config.yaml
noise_aug: 0.002
encoder_head_dim: 16
encoder_pooling: "class_token"
momentum: 0.95
Rows from block 6 of the audio encoder of a small contrastive audio-text model, named by matrix and row number. Rows with one number belong to one neuron. Each number is 128 + 24 x the weight over its row's rms, rounded and kept within 0 to 255. All counts start at 0. Numbers have three digits each.
After each neuron's rows are labels from the 100 clips, of 14848, where the neuron reaches its highest value: "responds to" is what is common among them; "loudest" is the band of the loudest frequency at the time of the peak. Only what is clearly more common there than usual is listed. The data: short read English sentences (LibriTTS-R).
# fc1: MLP up (encoder.blocks.6.mlp.fc1.weight, 768x192), inputs 0-63
# fc2: MLP down (encoder.blocks.6.mlp.fc2.weight, 192x768, transposed), outputs 0-63

fc1.699:091137108127146098177146151128134131162114117091101102122128090098137109123153146126123163108132096132118104144118131141099111200150128115112116131186142119117153124126122132112109098145137129
fc2.699:112112151106141148134135144124122092111164107122105141089157121155127118116128136152126108167166142158100147142109130139105154101122135110108120073090137090142110119128130147112167134132132072
responds to: the word "the"
loudest: 250 to 500 Hz

fc1.397:122116160119156115132122137133104076145170113114134175106139101082189122106143129162149120102133129144128113117115106097133137160100125086139144118103175108135131134147167131116140130167090148
fc2.397:112135139117118153126138135176111159148123127108141169117126151125078169141129145109111123146145088142143134132107149111119126111137110086161112128096116117120120150176103113107124088082140131
responds to: the word "i"
loudest: 500 to 1000 Hz

fc1.546:114174145136117116091125100156105154085121121127141144068119161085128113122133113094128135140160138197109160119133122106140163110122121117117150148101130139139181123142122141136143113134135133
fc2.546:155127115109117151175147151114137133158154136122104143111126157119133130129092126138167154123120131077144104142083147139098120150143124161143110110126116141113068140110123141125118184131148132
responds to: text has "but"
loudest: 250 to 500 Hz

fc1.722:122122109134128156111131132146193134153144128132132165141091144143156114160147127110139147160122093116145143096138155137176111119124114076140108093175198130106138150189102141148094116135106104
fc2.722:112121132107086088143109121121115136073141112164124139116111145131103120111172132151105163132115124149139123133091111081101124123151097170128120124115122095111124110107119102177152151152155152
responds to: the word "we"
loudest: 250 to 500 Hz

fc1.225:090158129142121118137086136163131162154141152100145141137114098115129115160100159134177122182144138082150134144104127169158086122148124100144127143103145131135157148130143129124121094182121155
fc2.225:120126104160121095090132154113114147100087154125156114127158158147189115139135121105129126148136112128118101177135151095102123161096076119123098138100100132107128144125102168127185209087162151
responds to: the word "i"
loudest: 500 to 1000 Hz

fc1.299:120102161144098135132117151108163086105096129115129172118156126143139107149135109160126144125090101132147147152129121079118136122142138123137080091133129080116124099144132112126095127152132080
fc2.299:123126146096155097115129090156084105063132110146159117133134125124095136105095129142164129151163149143127122145143090162083079087125138126146124144138127085118153112114153146120157133130123122
responds to: the word "the"; the word "of"
loudest: 250 to 500 Hz

fc1.134:127146113131158134146143110137142091131128091170107127095125126151141127122149147107156124108106164085147166106183147150168135097113131120148096134118120132127142165153165145096118147096119156
fc2.134:096093170139132134118121128113116154165128129109155139127104166153124117151115128132111148157150095147133079122100124104102088148111100089152146152121118116088104100125128113130087112150134100
responds to: the word "it"
loudest: 250 to 500 Hz

fc1.647:097160068098140138142110135208113154101139116122153162134154133096097170132158123139119118134101128132152124133155122082137091124077104176140112110132109135100167112143154125126139156083147139
fc2.647:139112159141119207158121085091116143146158143144077077097128134146138106109083169154108101069111129159145130139109138165146158153148154054155158136112135146134093111139141120153133082146137118
responds to: the word "and"
loudest: 500 to 1000 Hz

fc1.660:125204126158145131121143142153157131144126097085157175165106108104158106130106147173137110130118124114147108168134144145088147158119130124092127164114103143120128091163101153135140117121118110
fc2.660:172123114166159105127109113105099114097123106098134123084121146112159095118165114106111141134121134118138141138133126108140130142134136115176140128124151097141139073131125138127110140141132130
responds to: the word "he"
loudest: 500 to 1000 Hz

fc1.408:133140136143121130133125094130156097134104111136104159076112128119130108116141150138116138075146115138155148157128113125100124126154125090151116133141138115146128153156166165131108136093115161
fc2.408:145136134099138158111139144148110137148158110153151115107126136130159126129123099131125163213117095142099115111116174125100096122124164113187138122099100085141160120114120130111148171112125079
responds to: the word "you"
loudest: 250 to 500 Hz

fc1.393:100150132121142098117115137101135139171144125119084139139141129199130112145112170094145125101150111094135150129087131142118127134100090171140104143115084133099073088122136107167129122122125129
fc2.393:123105081123123133117141133140126129130152109141137097123120175099117154115148076150098117167109125129123078141142138110133153112153192068116136119159121124156152162142095160117110167114136126
responds to: the word "was"
loudest: 250 to 500 Hz

fc1.197:115115166146165121129135132164134113142105086127085134125172114132143126127168158105117126141098129131110144138121154175114071150119154093148105113135137130089119114094114124147155162142121055
fc2.197:095128096121103128094108124114152112170145168145132146118151106100140166156108143148150106127098135120109127137108104099135128113125128098132146145148134138137135137138127125152153091117139114
responds to: the word "she"
loudest: 2000 to 4000 Hz; 4000 to 8000 Hz

fc1.554:116140180134144148177117128151182091112124096132145088120119154098082082080145135082122172136135115145152157161140110142127115171116150075170091144104142122136125106079138110130116113118114117
fc2.554:122138081110112076120141169117154126125133136117131158133095124107167189131070091118163125113145113113135144112084142163112115112119124139084125124133134147131134169165174137130164133135106168
responds to: the word "was"
loudest: 250 to 500 Hz

fc1.34:170150144129142183157101121131162157137134114155121098123093134134154156143125111123118152137144108164102167112133124150139168109121133137167135122089092135116148179113104107118177098133164144
fc2.34:124127128133155119125099129141108121180115140144166128139155166159143159116148096112115135106108192170113062179137127136156120158089119133104075102123154097116143146116125142134098140134143114
responds to: the word "he"
loudest: 250 to 500 Hz

fc1.491:136152128147150130166117127165091122127155117159126153159108111124141101166137118145126108159097111109146129110159144190095142149135137119113127109134111161063144168104126131156055126122152095
fc2.491:097113115063125098101137126109153140148108151126101114106139158120155130122118182165117153092119139177120142136122122088126114116119079137110125124112149124166126065133135112143151132134137165
responds to: the word "she"
loudest: 2000 to 4000 Hz

fc1.607:109157153098103133163166139167135109200118140126134121111098127122148137133121101072140098093145169129107120119121131141116119113116139149178105126117093156122135122096146120152119104111140111
fc2.607:157093067123137162099090124133131115118130169157153123120125143140086131135105162165120112121126139158108116129114129107118134141106104103069151155127147080123159102150170134151168123150165099
responds to: the word "was"; the word "it"
loudest: 250 to 500 Hz

fc1.311:063154137095119092132122119092167119143151104146128127089109098155155120180119133116105137139143133141105104202092087122123111124127099106169136110135134091150140135119130128155126114110108134
fc2.311:162121148140155100118152144185083140124118126142131171109165120102096104100132125132136102122106104118145114073161119084144147128118131150128142073121114139182150136122120167119144131134092056
responds to: the word "i"
loudest: 500 to 1000 Hz

fc1.101:155140135076178080163127168129140173149149129145141159146114157128138133101148115151131156139115109129129130110174108111104134139152109169109113139104160120128104149130139136128159102119132132
fc2.101:112125136151100162110148086129112124098149083139139127102139135158123155160121128105128121075092114093119116154150139185142099144154141095142145111119080108113111107147149121116134132176137104
responds to: the word "the"
loudest: 250 to 500 Hz

fc1.648:114135146116149144133134110117126134156135132124168144109105112127164149148192150114124118106115173117131112127122167106106108112118140123107127132126121076127121134094129108096084177134154089
fc2.648:141144136114132054136123109149127114105150183114074152105160187141104168157097060138144135168148140145121127133123136134127143144134123144120141114178116146083137143119110115164143103143114119
responds to: the word "is"
loudest: 250 to 500 Hz

fc1.234:106108119125155116181124179134171081156116106097166123143125148133115152121112170140111138105150152125137135156169116125136120129173111119128111135133119132102159149131125101171088114113173092
fc2.234:139162093148138158089120059158134156125124125135100164136137087158149152117156124139109121129111114156152092116166159111140158145108100148137147102152124103115091128098134159074130118135124135
responds to: the word "and"
loudest: 500 to 1000 Hz

fc1.81:125129150151127097103117112135114142080137074123076132072118084091117161150132135112152168118171164125133103145118120071120126118140096107188155101137149119126132094147098092147152145138130114
fc2.81:133095115112127113132120110165146136141122160132152149141179128123109124103151141144121103086083121146108118096135132176125146172152128166091148114132080122130122137138138142117128137106152131
responds to: the word "i"
loudest: 500 to 1000 Hz; 1000 to 2000 Hz

fc1.324:116133149133146106118144121141052106130104141130124135152112163119136153150176144108147166124141115117086121136086131145147103125112093157156126116091086147108136132093145143125100120142145092
fc2.324:125099090097145118160140151118130124143127147116091121129163124175122082139113171145093136103081098142170105139132144134095170068184160142124145136124158128124119088128082142116104175139158138
responds to: voice: male
loudest: 4000 to 8000 Hz

fc1.401:111128112123148086157132124140125160101151145117111113121155178108140154094113138150154137153212143144124132161095131097118128152145114117112113148122104139124125140120126157145135144101127101
fc2.401:087130087130166157098120113097118107140135091098154117118127116126129112130192192093067130132091118162146122117156106102143133141086174108118140135121180118142123104142115121125094141156103118
responds to: the word "it"; the word "is"
loudest: 250 to 500 Hz

fc1.291:141142169140057126152150104136083110118098175140114113116137106086120107094122104147138144149110131144098113157089095109127078157134066144129114145127127111128131146196200134144138111155166133
fc2.291:115161124111078138170132105124133105114173129158124076145092114124145160160119149125092128094133124135155186154155157136147144113114133181102133139118109153162111128131133135120129114098107119
responds to: the word "said"
loudest: 500 to 1000 Hz

fc1.680:106122106113116111137152156120147120116128134137129182101149144127159130111084114107125144169116098114111116144111116116147114172121107134156088136081116086129162146123084112150104149156149143
fc2.680:101119122101146151154166101123108108143141123150149147112112091152120130125128109110121144125116161124103140162125107137096140122136131071138114083167158137115071157120135112150127123106103132
responds to: the word "the"
loudest: 250 to 500 Hz

fc1.261:112101121115138091096128108096134113130155096096133108131115120117126123149143161101106174112154105125082101119094147156130133168137128179155109152134157136106114137164138062123125106116117119
fc2.261:134140131134106122139143148172102169140096147186087152096169128082140112125110138150134115142124131103146151160182164122109135113116111083109138094135103114127133115110084168155139134127144126
responds to: the word "i"
loudest: 500 to 1000 Hz

fc1.450:164090174109138100108142177160118140185183143150187159127091177157141124115118105096150138141111155149107117116159118131117147127105142095131156115101110118109128140110132104091097081153113102
fc2.450:130131114158127115141136145081183115105143135110127132109125123140145122139162112098093156093152104074107122158150128114159127148132117134069118142130138128148119132135163111159135110115134101
responds to: the word "is"
loudest: 4000 to 8000 Hz

fc1.363:134145110116127099147115128114154098129168139092158086098142142127169110133165151112163111126162073126132110146093097093103156126126112125117142121106147113135151117110141130132136134175133109
fc2.363:151166108078107148088134141154139143155124093178082131148152119101120153139123119150130127102148143145078183112140117172127135131155157134085129100101105129129115153144145093118139152106142126
responds to: the word "the"
loudest: 250 to 500 Hz

fc1.255:121132120102112139116120125174104158152131130127135116147087100156162119088131124123116091136162120091147119134093135140134124129123139111123136156141136153057142177166114115131142113126109116
fc2.255:137110143088110130141134153094060096159084134150109120159112114161162147101107131123096142115100119131114165129149167189133150122119085163164141144097105143122132133100130140126127137115119104
responds to: the word "said"
loudest: 250 to 500 Hz

fc1.505:140159125153137139154142171142159104146088091137126118079114100111136106096188150147075097140134126131139125116142115122086134199170113090145129111100141150117125096090184148171095108105178123
fc2.505:147084102110118128131100118130118132111144133124128164156165155123147131126093066108135119100141134149129108188098187130159090124105167125166135157069109105137132121087098154127126135210130121
responds to: the word "you"
loudest: 250 to 500 Hz

fc1.183:127158074110102102154090137119140159172149102117106111077100121147168105135166108102104092150136104191104133135136090121101119110123098114143119130127084154109134129076128134135102127134124113
fc2.183:143133157099150146107158109167108118080166112139116114148130159097141143116145115140140066102127201104128117131133138127136113144113100158148100093091120149195144106122130168121142134151100103
responds to: the word "i"
loudest: 1000 to 2000 Hz

fc1.152:124136131129138143138135135112113084082133108135125113114119158164141138122123116143109172147142116139100114143093113168108136149128104137143091173121154116096156122066136102145131139113122125
fc2.152:097141125119111131120101131169173132169126118142151162119128089076127140109141126095086110144108122134148139101123170122141097098098186147124142091117123178143096162154138172123130132130136087
responds to: the word "what"
loudest: 250 to 500 Hz

fc1.332:068148128162145098138153107143115082080129117125124155141151151114156110160164155133145138100135131121159127155115083197125136174147159135158120145091145109110100096108148124128098137165149083
fc2.332:111143082163105118141118151160115133171137130097133135144138115110101136098142152089142098116123156112108084130099159171059149101157110148134147102114127113089098132165128190116138122145171129
responds to: the word "was"
loudest: 250 to 500 Hz

fc1.513:092110099101110096125144090138158126146107160109202135133134112125155144173146123124126156130145110136166136111122137120128085152156123145118109162097143108125148113152107132109117161116136151
fc2.513:138139124140158165143139174112086120141130086156118112087104134124090118085118106135116101126133120126131099158154153141129166153091119098155148090163117096114107114106105140128140121117138114
responds to: the word "you"
loudest: 250 to 500 Hz

fc1.578:147094118144135121111132165088172121146120138164103136095118110150108084105101106105136124142080113142154152138135171116102087137083128127132093151143117140126135168073121119156168159098135093
fc2.578:109178125132138143123109122149099107134126107126156128146134123114120137142139158168079158083185164146105140118116120159147109132130163096163150148114132132152114122152154138100165102094163136
responds to: the word "we"
loudest: 250 to 500 Hz

fc1.378:146211106114120152084138136100093160126132157128119144138082146160129103149107101115088138188129127143086157114120132123145152128090106118152143140139095121049107131159118118125132135108087117
fc2.378:118051166139098122145155102130149167101123154126090102133153119144182125139126175106107097105174164122156115097116114157106125167168086139080107156093131099168160119107149106154128158122136151
responds to: the word "and"
loudest: 500 to 1000 Hz

fc1.175:102094134092137126120150142153160142117135091160123134095156147128148120099138148151167099087087138148109104099121095087137109103131155092200144127145115101131136166164160116143157096101133118
fc2.175:108148099144113112152145121147095131152109155111143122156067098186133149124143142114111153103181140112176108116134116130103125111142089153110142132135136137135151139117115134091152088145098146
responds to: the word "it"
loudest: 250 to 500 Hz

fc1.317:163149131126102105108131105121182158109126114116135140118087093129145078107114110138115140107131143147166132101172122097110119118129139130152111125131120152104121148060167142133128087111135092
fc2.317:087154097144118107121141150163113123111131152117139105122138121137139111151091133119103114126128147127109125183136148095158133136054130127111138119085136158160137089117062102148124149183155113
responds to: the word "what"
loudest: 250 to 500 Hz

fc1.204:167156141174138127148121131117172127135180142117102180105101093153142092168144154071128119105106082134139104126135157107126136119120127135122118125121113148094098120090125118119126141114114106
fc2.204:091107120096133143125156098121148129080103079157141138154148139127141148134152117123146133165119147147092120136157117140121134141154163127122139148148111146139159101133114151132106108147109099
responds to: the word "said"
loudest: 4000 to 8000 Hz

fc1.740:116131121126112138147117131150077149136151115112139151097114102099106174160172152120142113126125154165144134148180096103081124145146108125104126151103107100139144109091091138107129108168186133
fc2.740:111130138078137152141121147107159096109135135131098140166136153176148077113123165153142120144148160150104130145114122116181140074078108112142107117115132116140094088151171122121119131074136103
responds to: the word "not"
loudest: 1000 to 2000 Hz; 500 to 1000 Hz

fc1.8:140106110111169158140101157145114137141146140137099124135110148091118131081112125147132180119110134164120112129093136113125146132098147121125098118120089178068132139165155131117127080094162130
fc2.8:099142136150103108142138148138193140133130104144171107153150141147091145121126106119122099147089100138136077145094080096145112121130110161156126151133139102098113160125151146120083159126136160
responds to: the word "what"
loudest: 250 to 500 Hz

fc1.14:117118099145129153134107086156103137122153103155097115112092177099114140130137151109188173067087126130127137146088140137122094122111137082151117114151126104142106171146144125153113075127158108
fc2.14:133159141126163098141128119113140107140099117145132099167081082154115127160088131160127115152179154123160132122138120143103148121082127079157106172145129132138131135170087120117179096103126118
responds to: the word "what"; the word "we"
loudest: 250 to 500 Hz

fc1.335:162159125136142162110112158122111143140141124130162145153110086112137096114158137121131094141126103156155140167185152115110080150167106144158137127126114150091126119116125139110081146130160154
fc2.335:109106149110120111105133126108124150101132121105097107124128109136096132115122142139128144127139154121110146126091125148156177112124125117107101084119124204187155135143138101150143136105126135
responds to: voice: male; the word "was"
loudest: 250 to 500 Hz

fc1.689:116114098144153163128111143129117155133170121138124068118119146112118143139115121115128121109090140128104118123133127113112179164113139128166073082158115155140147173165122112140134163103164139
fc2.689:129158115128058069115132117134133158145093117134100116139133133117113108155106131134133120145150112140157136152092132146139087085136157127143123100113114110095126136142082121121136127079119127
responds to: the word "what"
loudest: 250 to 500 Hz

fc1.593:131109141114137133124104121138114115133195130134111144120139106155117101141160127098096126126144136108152108153128102129125102128096171143118105123114123112119136130094155109100153110137113112
fc2.593:117156099150128115143153125106173145147109144148147144142084129127116145098102159120156134097197124130125120099151161124114127111117104117120147133152132163158121112174110128193124128091176138
responds to: the word "was"
loudest: 250 to 500 Hz

fc1.494:168167096114162116120192109101130132124145114121125146088137093121128154092125157135129111107117140106122070107164125148138116099131117128125093146137115115112084142143115118124166133147128174
fc2.494:114089097160123123126109136167106125097115123108126117127143147150106105140114106113135168129118132063135154141118126107152138156164151126108164111137112132124163124124119154087120165096155148
responds to: the word "for"
loudest: 250 to 500 Hz

fc1.4:132110091080134159165140143155144125125135110166088124125091136153144139138154123139076130149106127090128100172102144151137092125139131154136162124134135143132170119169128108112122086116155139
fc2.4:129130148139130150131156125118113123109085155126133091104136128146122116111140097057118125113125119124132112065171113114150142139105123135068135132139084138130092135161087123180141132162110144
responds to: the word "your"
loudest: 250 to 500 Hz

fc1.565:150110107112119117113178185077144126099102185153136132079117113116131086137130147139135137167107158136147138143121103096126098143095077143132142123114138112098099095120146123149164156136118124
fc2.565:130147126147126129150095116159125123149150125087127169153122102093118148127141123167111134092128118129150092108126177161145154080180151103175119078106134129154138149113120130113113170116135129
responds to: the word "we"
loudest: 250 to 500 Hz

fc1.97:080121141097131121135102111142150131112179132136142146124133153128123127156155145142153122129129101123112123174076108136095064118110109135171102124134130113119132171091162110138153103137140122
fc2.97:125093122141165142146112158166126123156096144115115160123087126124100135131125116105089137136139146082156125094148123117105150139143151068112136103092067154129123168178119168119105122125180125
responds to: the word "we"
loudest: 250 to 500 Hz

fc1.495:118154121159087123138205153152152156052112104112165105104116166108151129102140137127160139150181105138149156100123097125118123169130114121132110144161118139133135139149133124121146130120131159
fc2.495:146113154130111119141080160153107089155121137124111108105120110144074098132132150132115105147123176086123129159142147120105103126140134153143155113141145196107115138141122097122134125152138129
responds to: voice: male
loudest: 2000 to 4000 Hz

fc1.493:108113138085149147096149111157135165184107145088179098106152121130148165151127124136070147150157106116107108103145137109114107149115151100105134160140100144124146137150144140086118155120125154
fc2.493:101144113116093143122102154117128111148164115117093168135124155156110133114122098174169149122084148125103112180156125162150157123135129095181126133159069120110149095115153115143117106117133083
responds to: the word "you"
loudest: 250 to 500 Hz

fc1.705:099109151127163095167124114139131122127142126134126150100111122143125097092131115136143136106107167135163136119105158162088080122117147119174085158127121169127094130139135111133112141143131139
fc2.705:119138080098078129101126123129117082116144100149092162124106155104094157176124084113133111132139109121091096123146098095135100151108153159090110107131171094126140148135132113146137146107090081
responds to: the word "was"
loudest: 250 to 500 Hz

fc1.709:115075121152118108179122165177179121139128147171127174095099115114106155097176131121127108162119126159153092154132109094081106131081131127135141101198154115117163129098169091098117131126140113
fc2.709:140121141135150156084144121129088123107142115127128114127176138119139085175097133124102137068151122137087156108149154127193177129178129104101108103104130110164096106157128152149144123132138086
responds to: voice: female
loudest: 250 to 500 Hz

fc1.280:154151127125178172120108186136142127151165119110139119096183118107130093130116151134145137128164161117104145148125159132091094111101137132137140109104116133137103149088100097114135133178137134
fc2.280:123138133146109106164077152054121095157144086144109131165091186083157176117114129120152132122101137165128136186134165156126142135120106117131172143101108111116144166153164128125141113133141119
responds to: voice: female; text has "you"
loudest: 250 to 500 Hz

fc1.121:130125143138108116144083138110106124139103105130122099156100124113137127124140147140136134148114146160134110142103145111129118171108106130086177160099138132159123109094129135149133076142106131
fc2.121:131145137097105123150139134128123105086144133144178135142095139118120126147144135149094135135146094098145116137126161128122128141104133142131090116138125141127126124138063136155101121118101095
responds to: the word "no"
loudest: 250 to 500 Hz

fc1.551:114125134107123130122093128134117070140099105130113100122128144099139127129113172135162116076131132100135101155086126144098163136137116112143173121112153094132110123123131135124129150171150117
fc2.551:168146126163149060088106153162091131161129109119078093120131170139134125147160129121127128131134117110127125164144134082142129122188155120132146152151096143126141158144120105108115113118115133
responds to: the word "it"
loudest: 250 to 500 Hz

fc1.508:149184133111132087129125173137123146078077124134099145106113141104102145117151141122159142143083122154118164143142087089147125117152125127138131127142125143132138113096099154119137120171146106
fc2.508:099148142110130144161114103121126098147111145090116140107099104171164134132165123111128139156112121103111102133099122153114135128124120115172093120114166127151107147113109134134100150142172143
responds to: the word "what"
loudest: 500 to 1000 Hz

fc1.315:127068132096118139117082113121077102131101110110096140116104150085154075101147119094130148115192135141121104091134127099112131092182132116120160150150119126113132106154143104133144126168145089
fc2.315:154157117162183155141144146123092141124125174148171136112132110162084110123107137184165167127085180160134125146130163145085127145143126156123125106104157090126137152085168141128167153110111145
responds to: the word "not"
loudest: 500 to 1000 Hz

fc1.58:145134185158135109117135104126090164123113126154117148103117067121133143178134113140105075105158162109129137123121159143137132154074133091136108141125168117144143128148146183105140147090118134
fc2.58:131109123141171102141094110137128135121112116177115111091124134184132117089164134128142147105166126165110124083129133128137140136133089126133131148144121116134066130138150100101124074167171110
responds to: the word "that"
loudest: 500 to 1000 Hz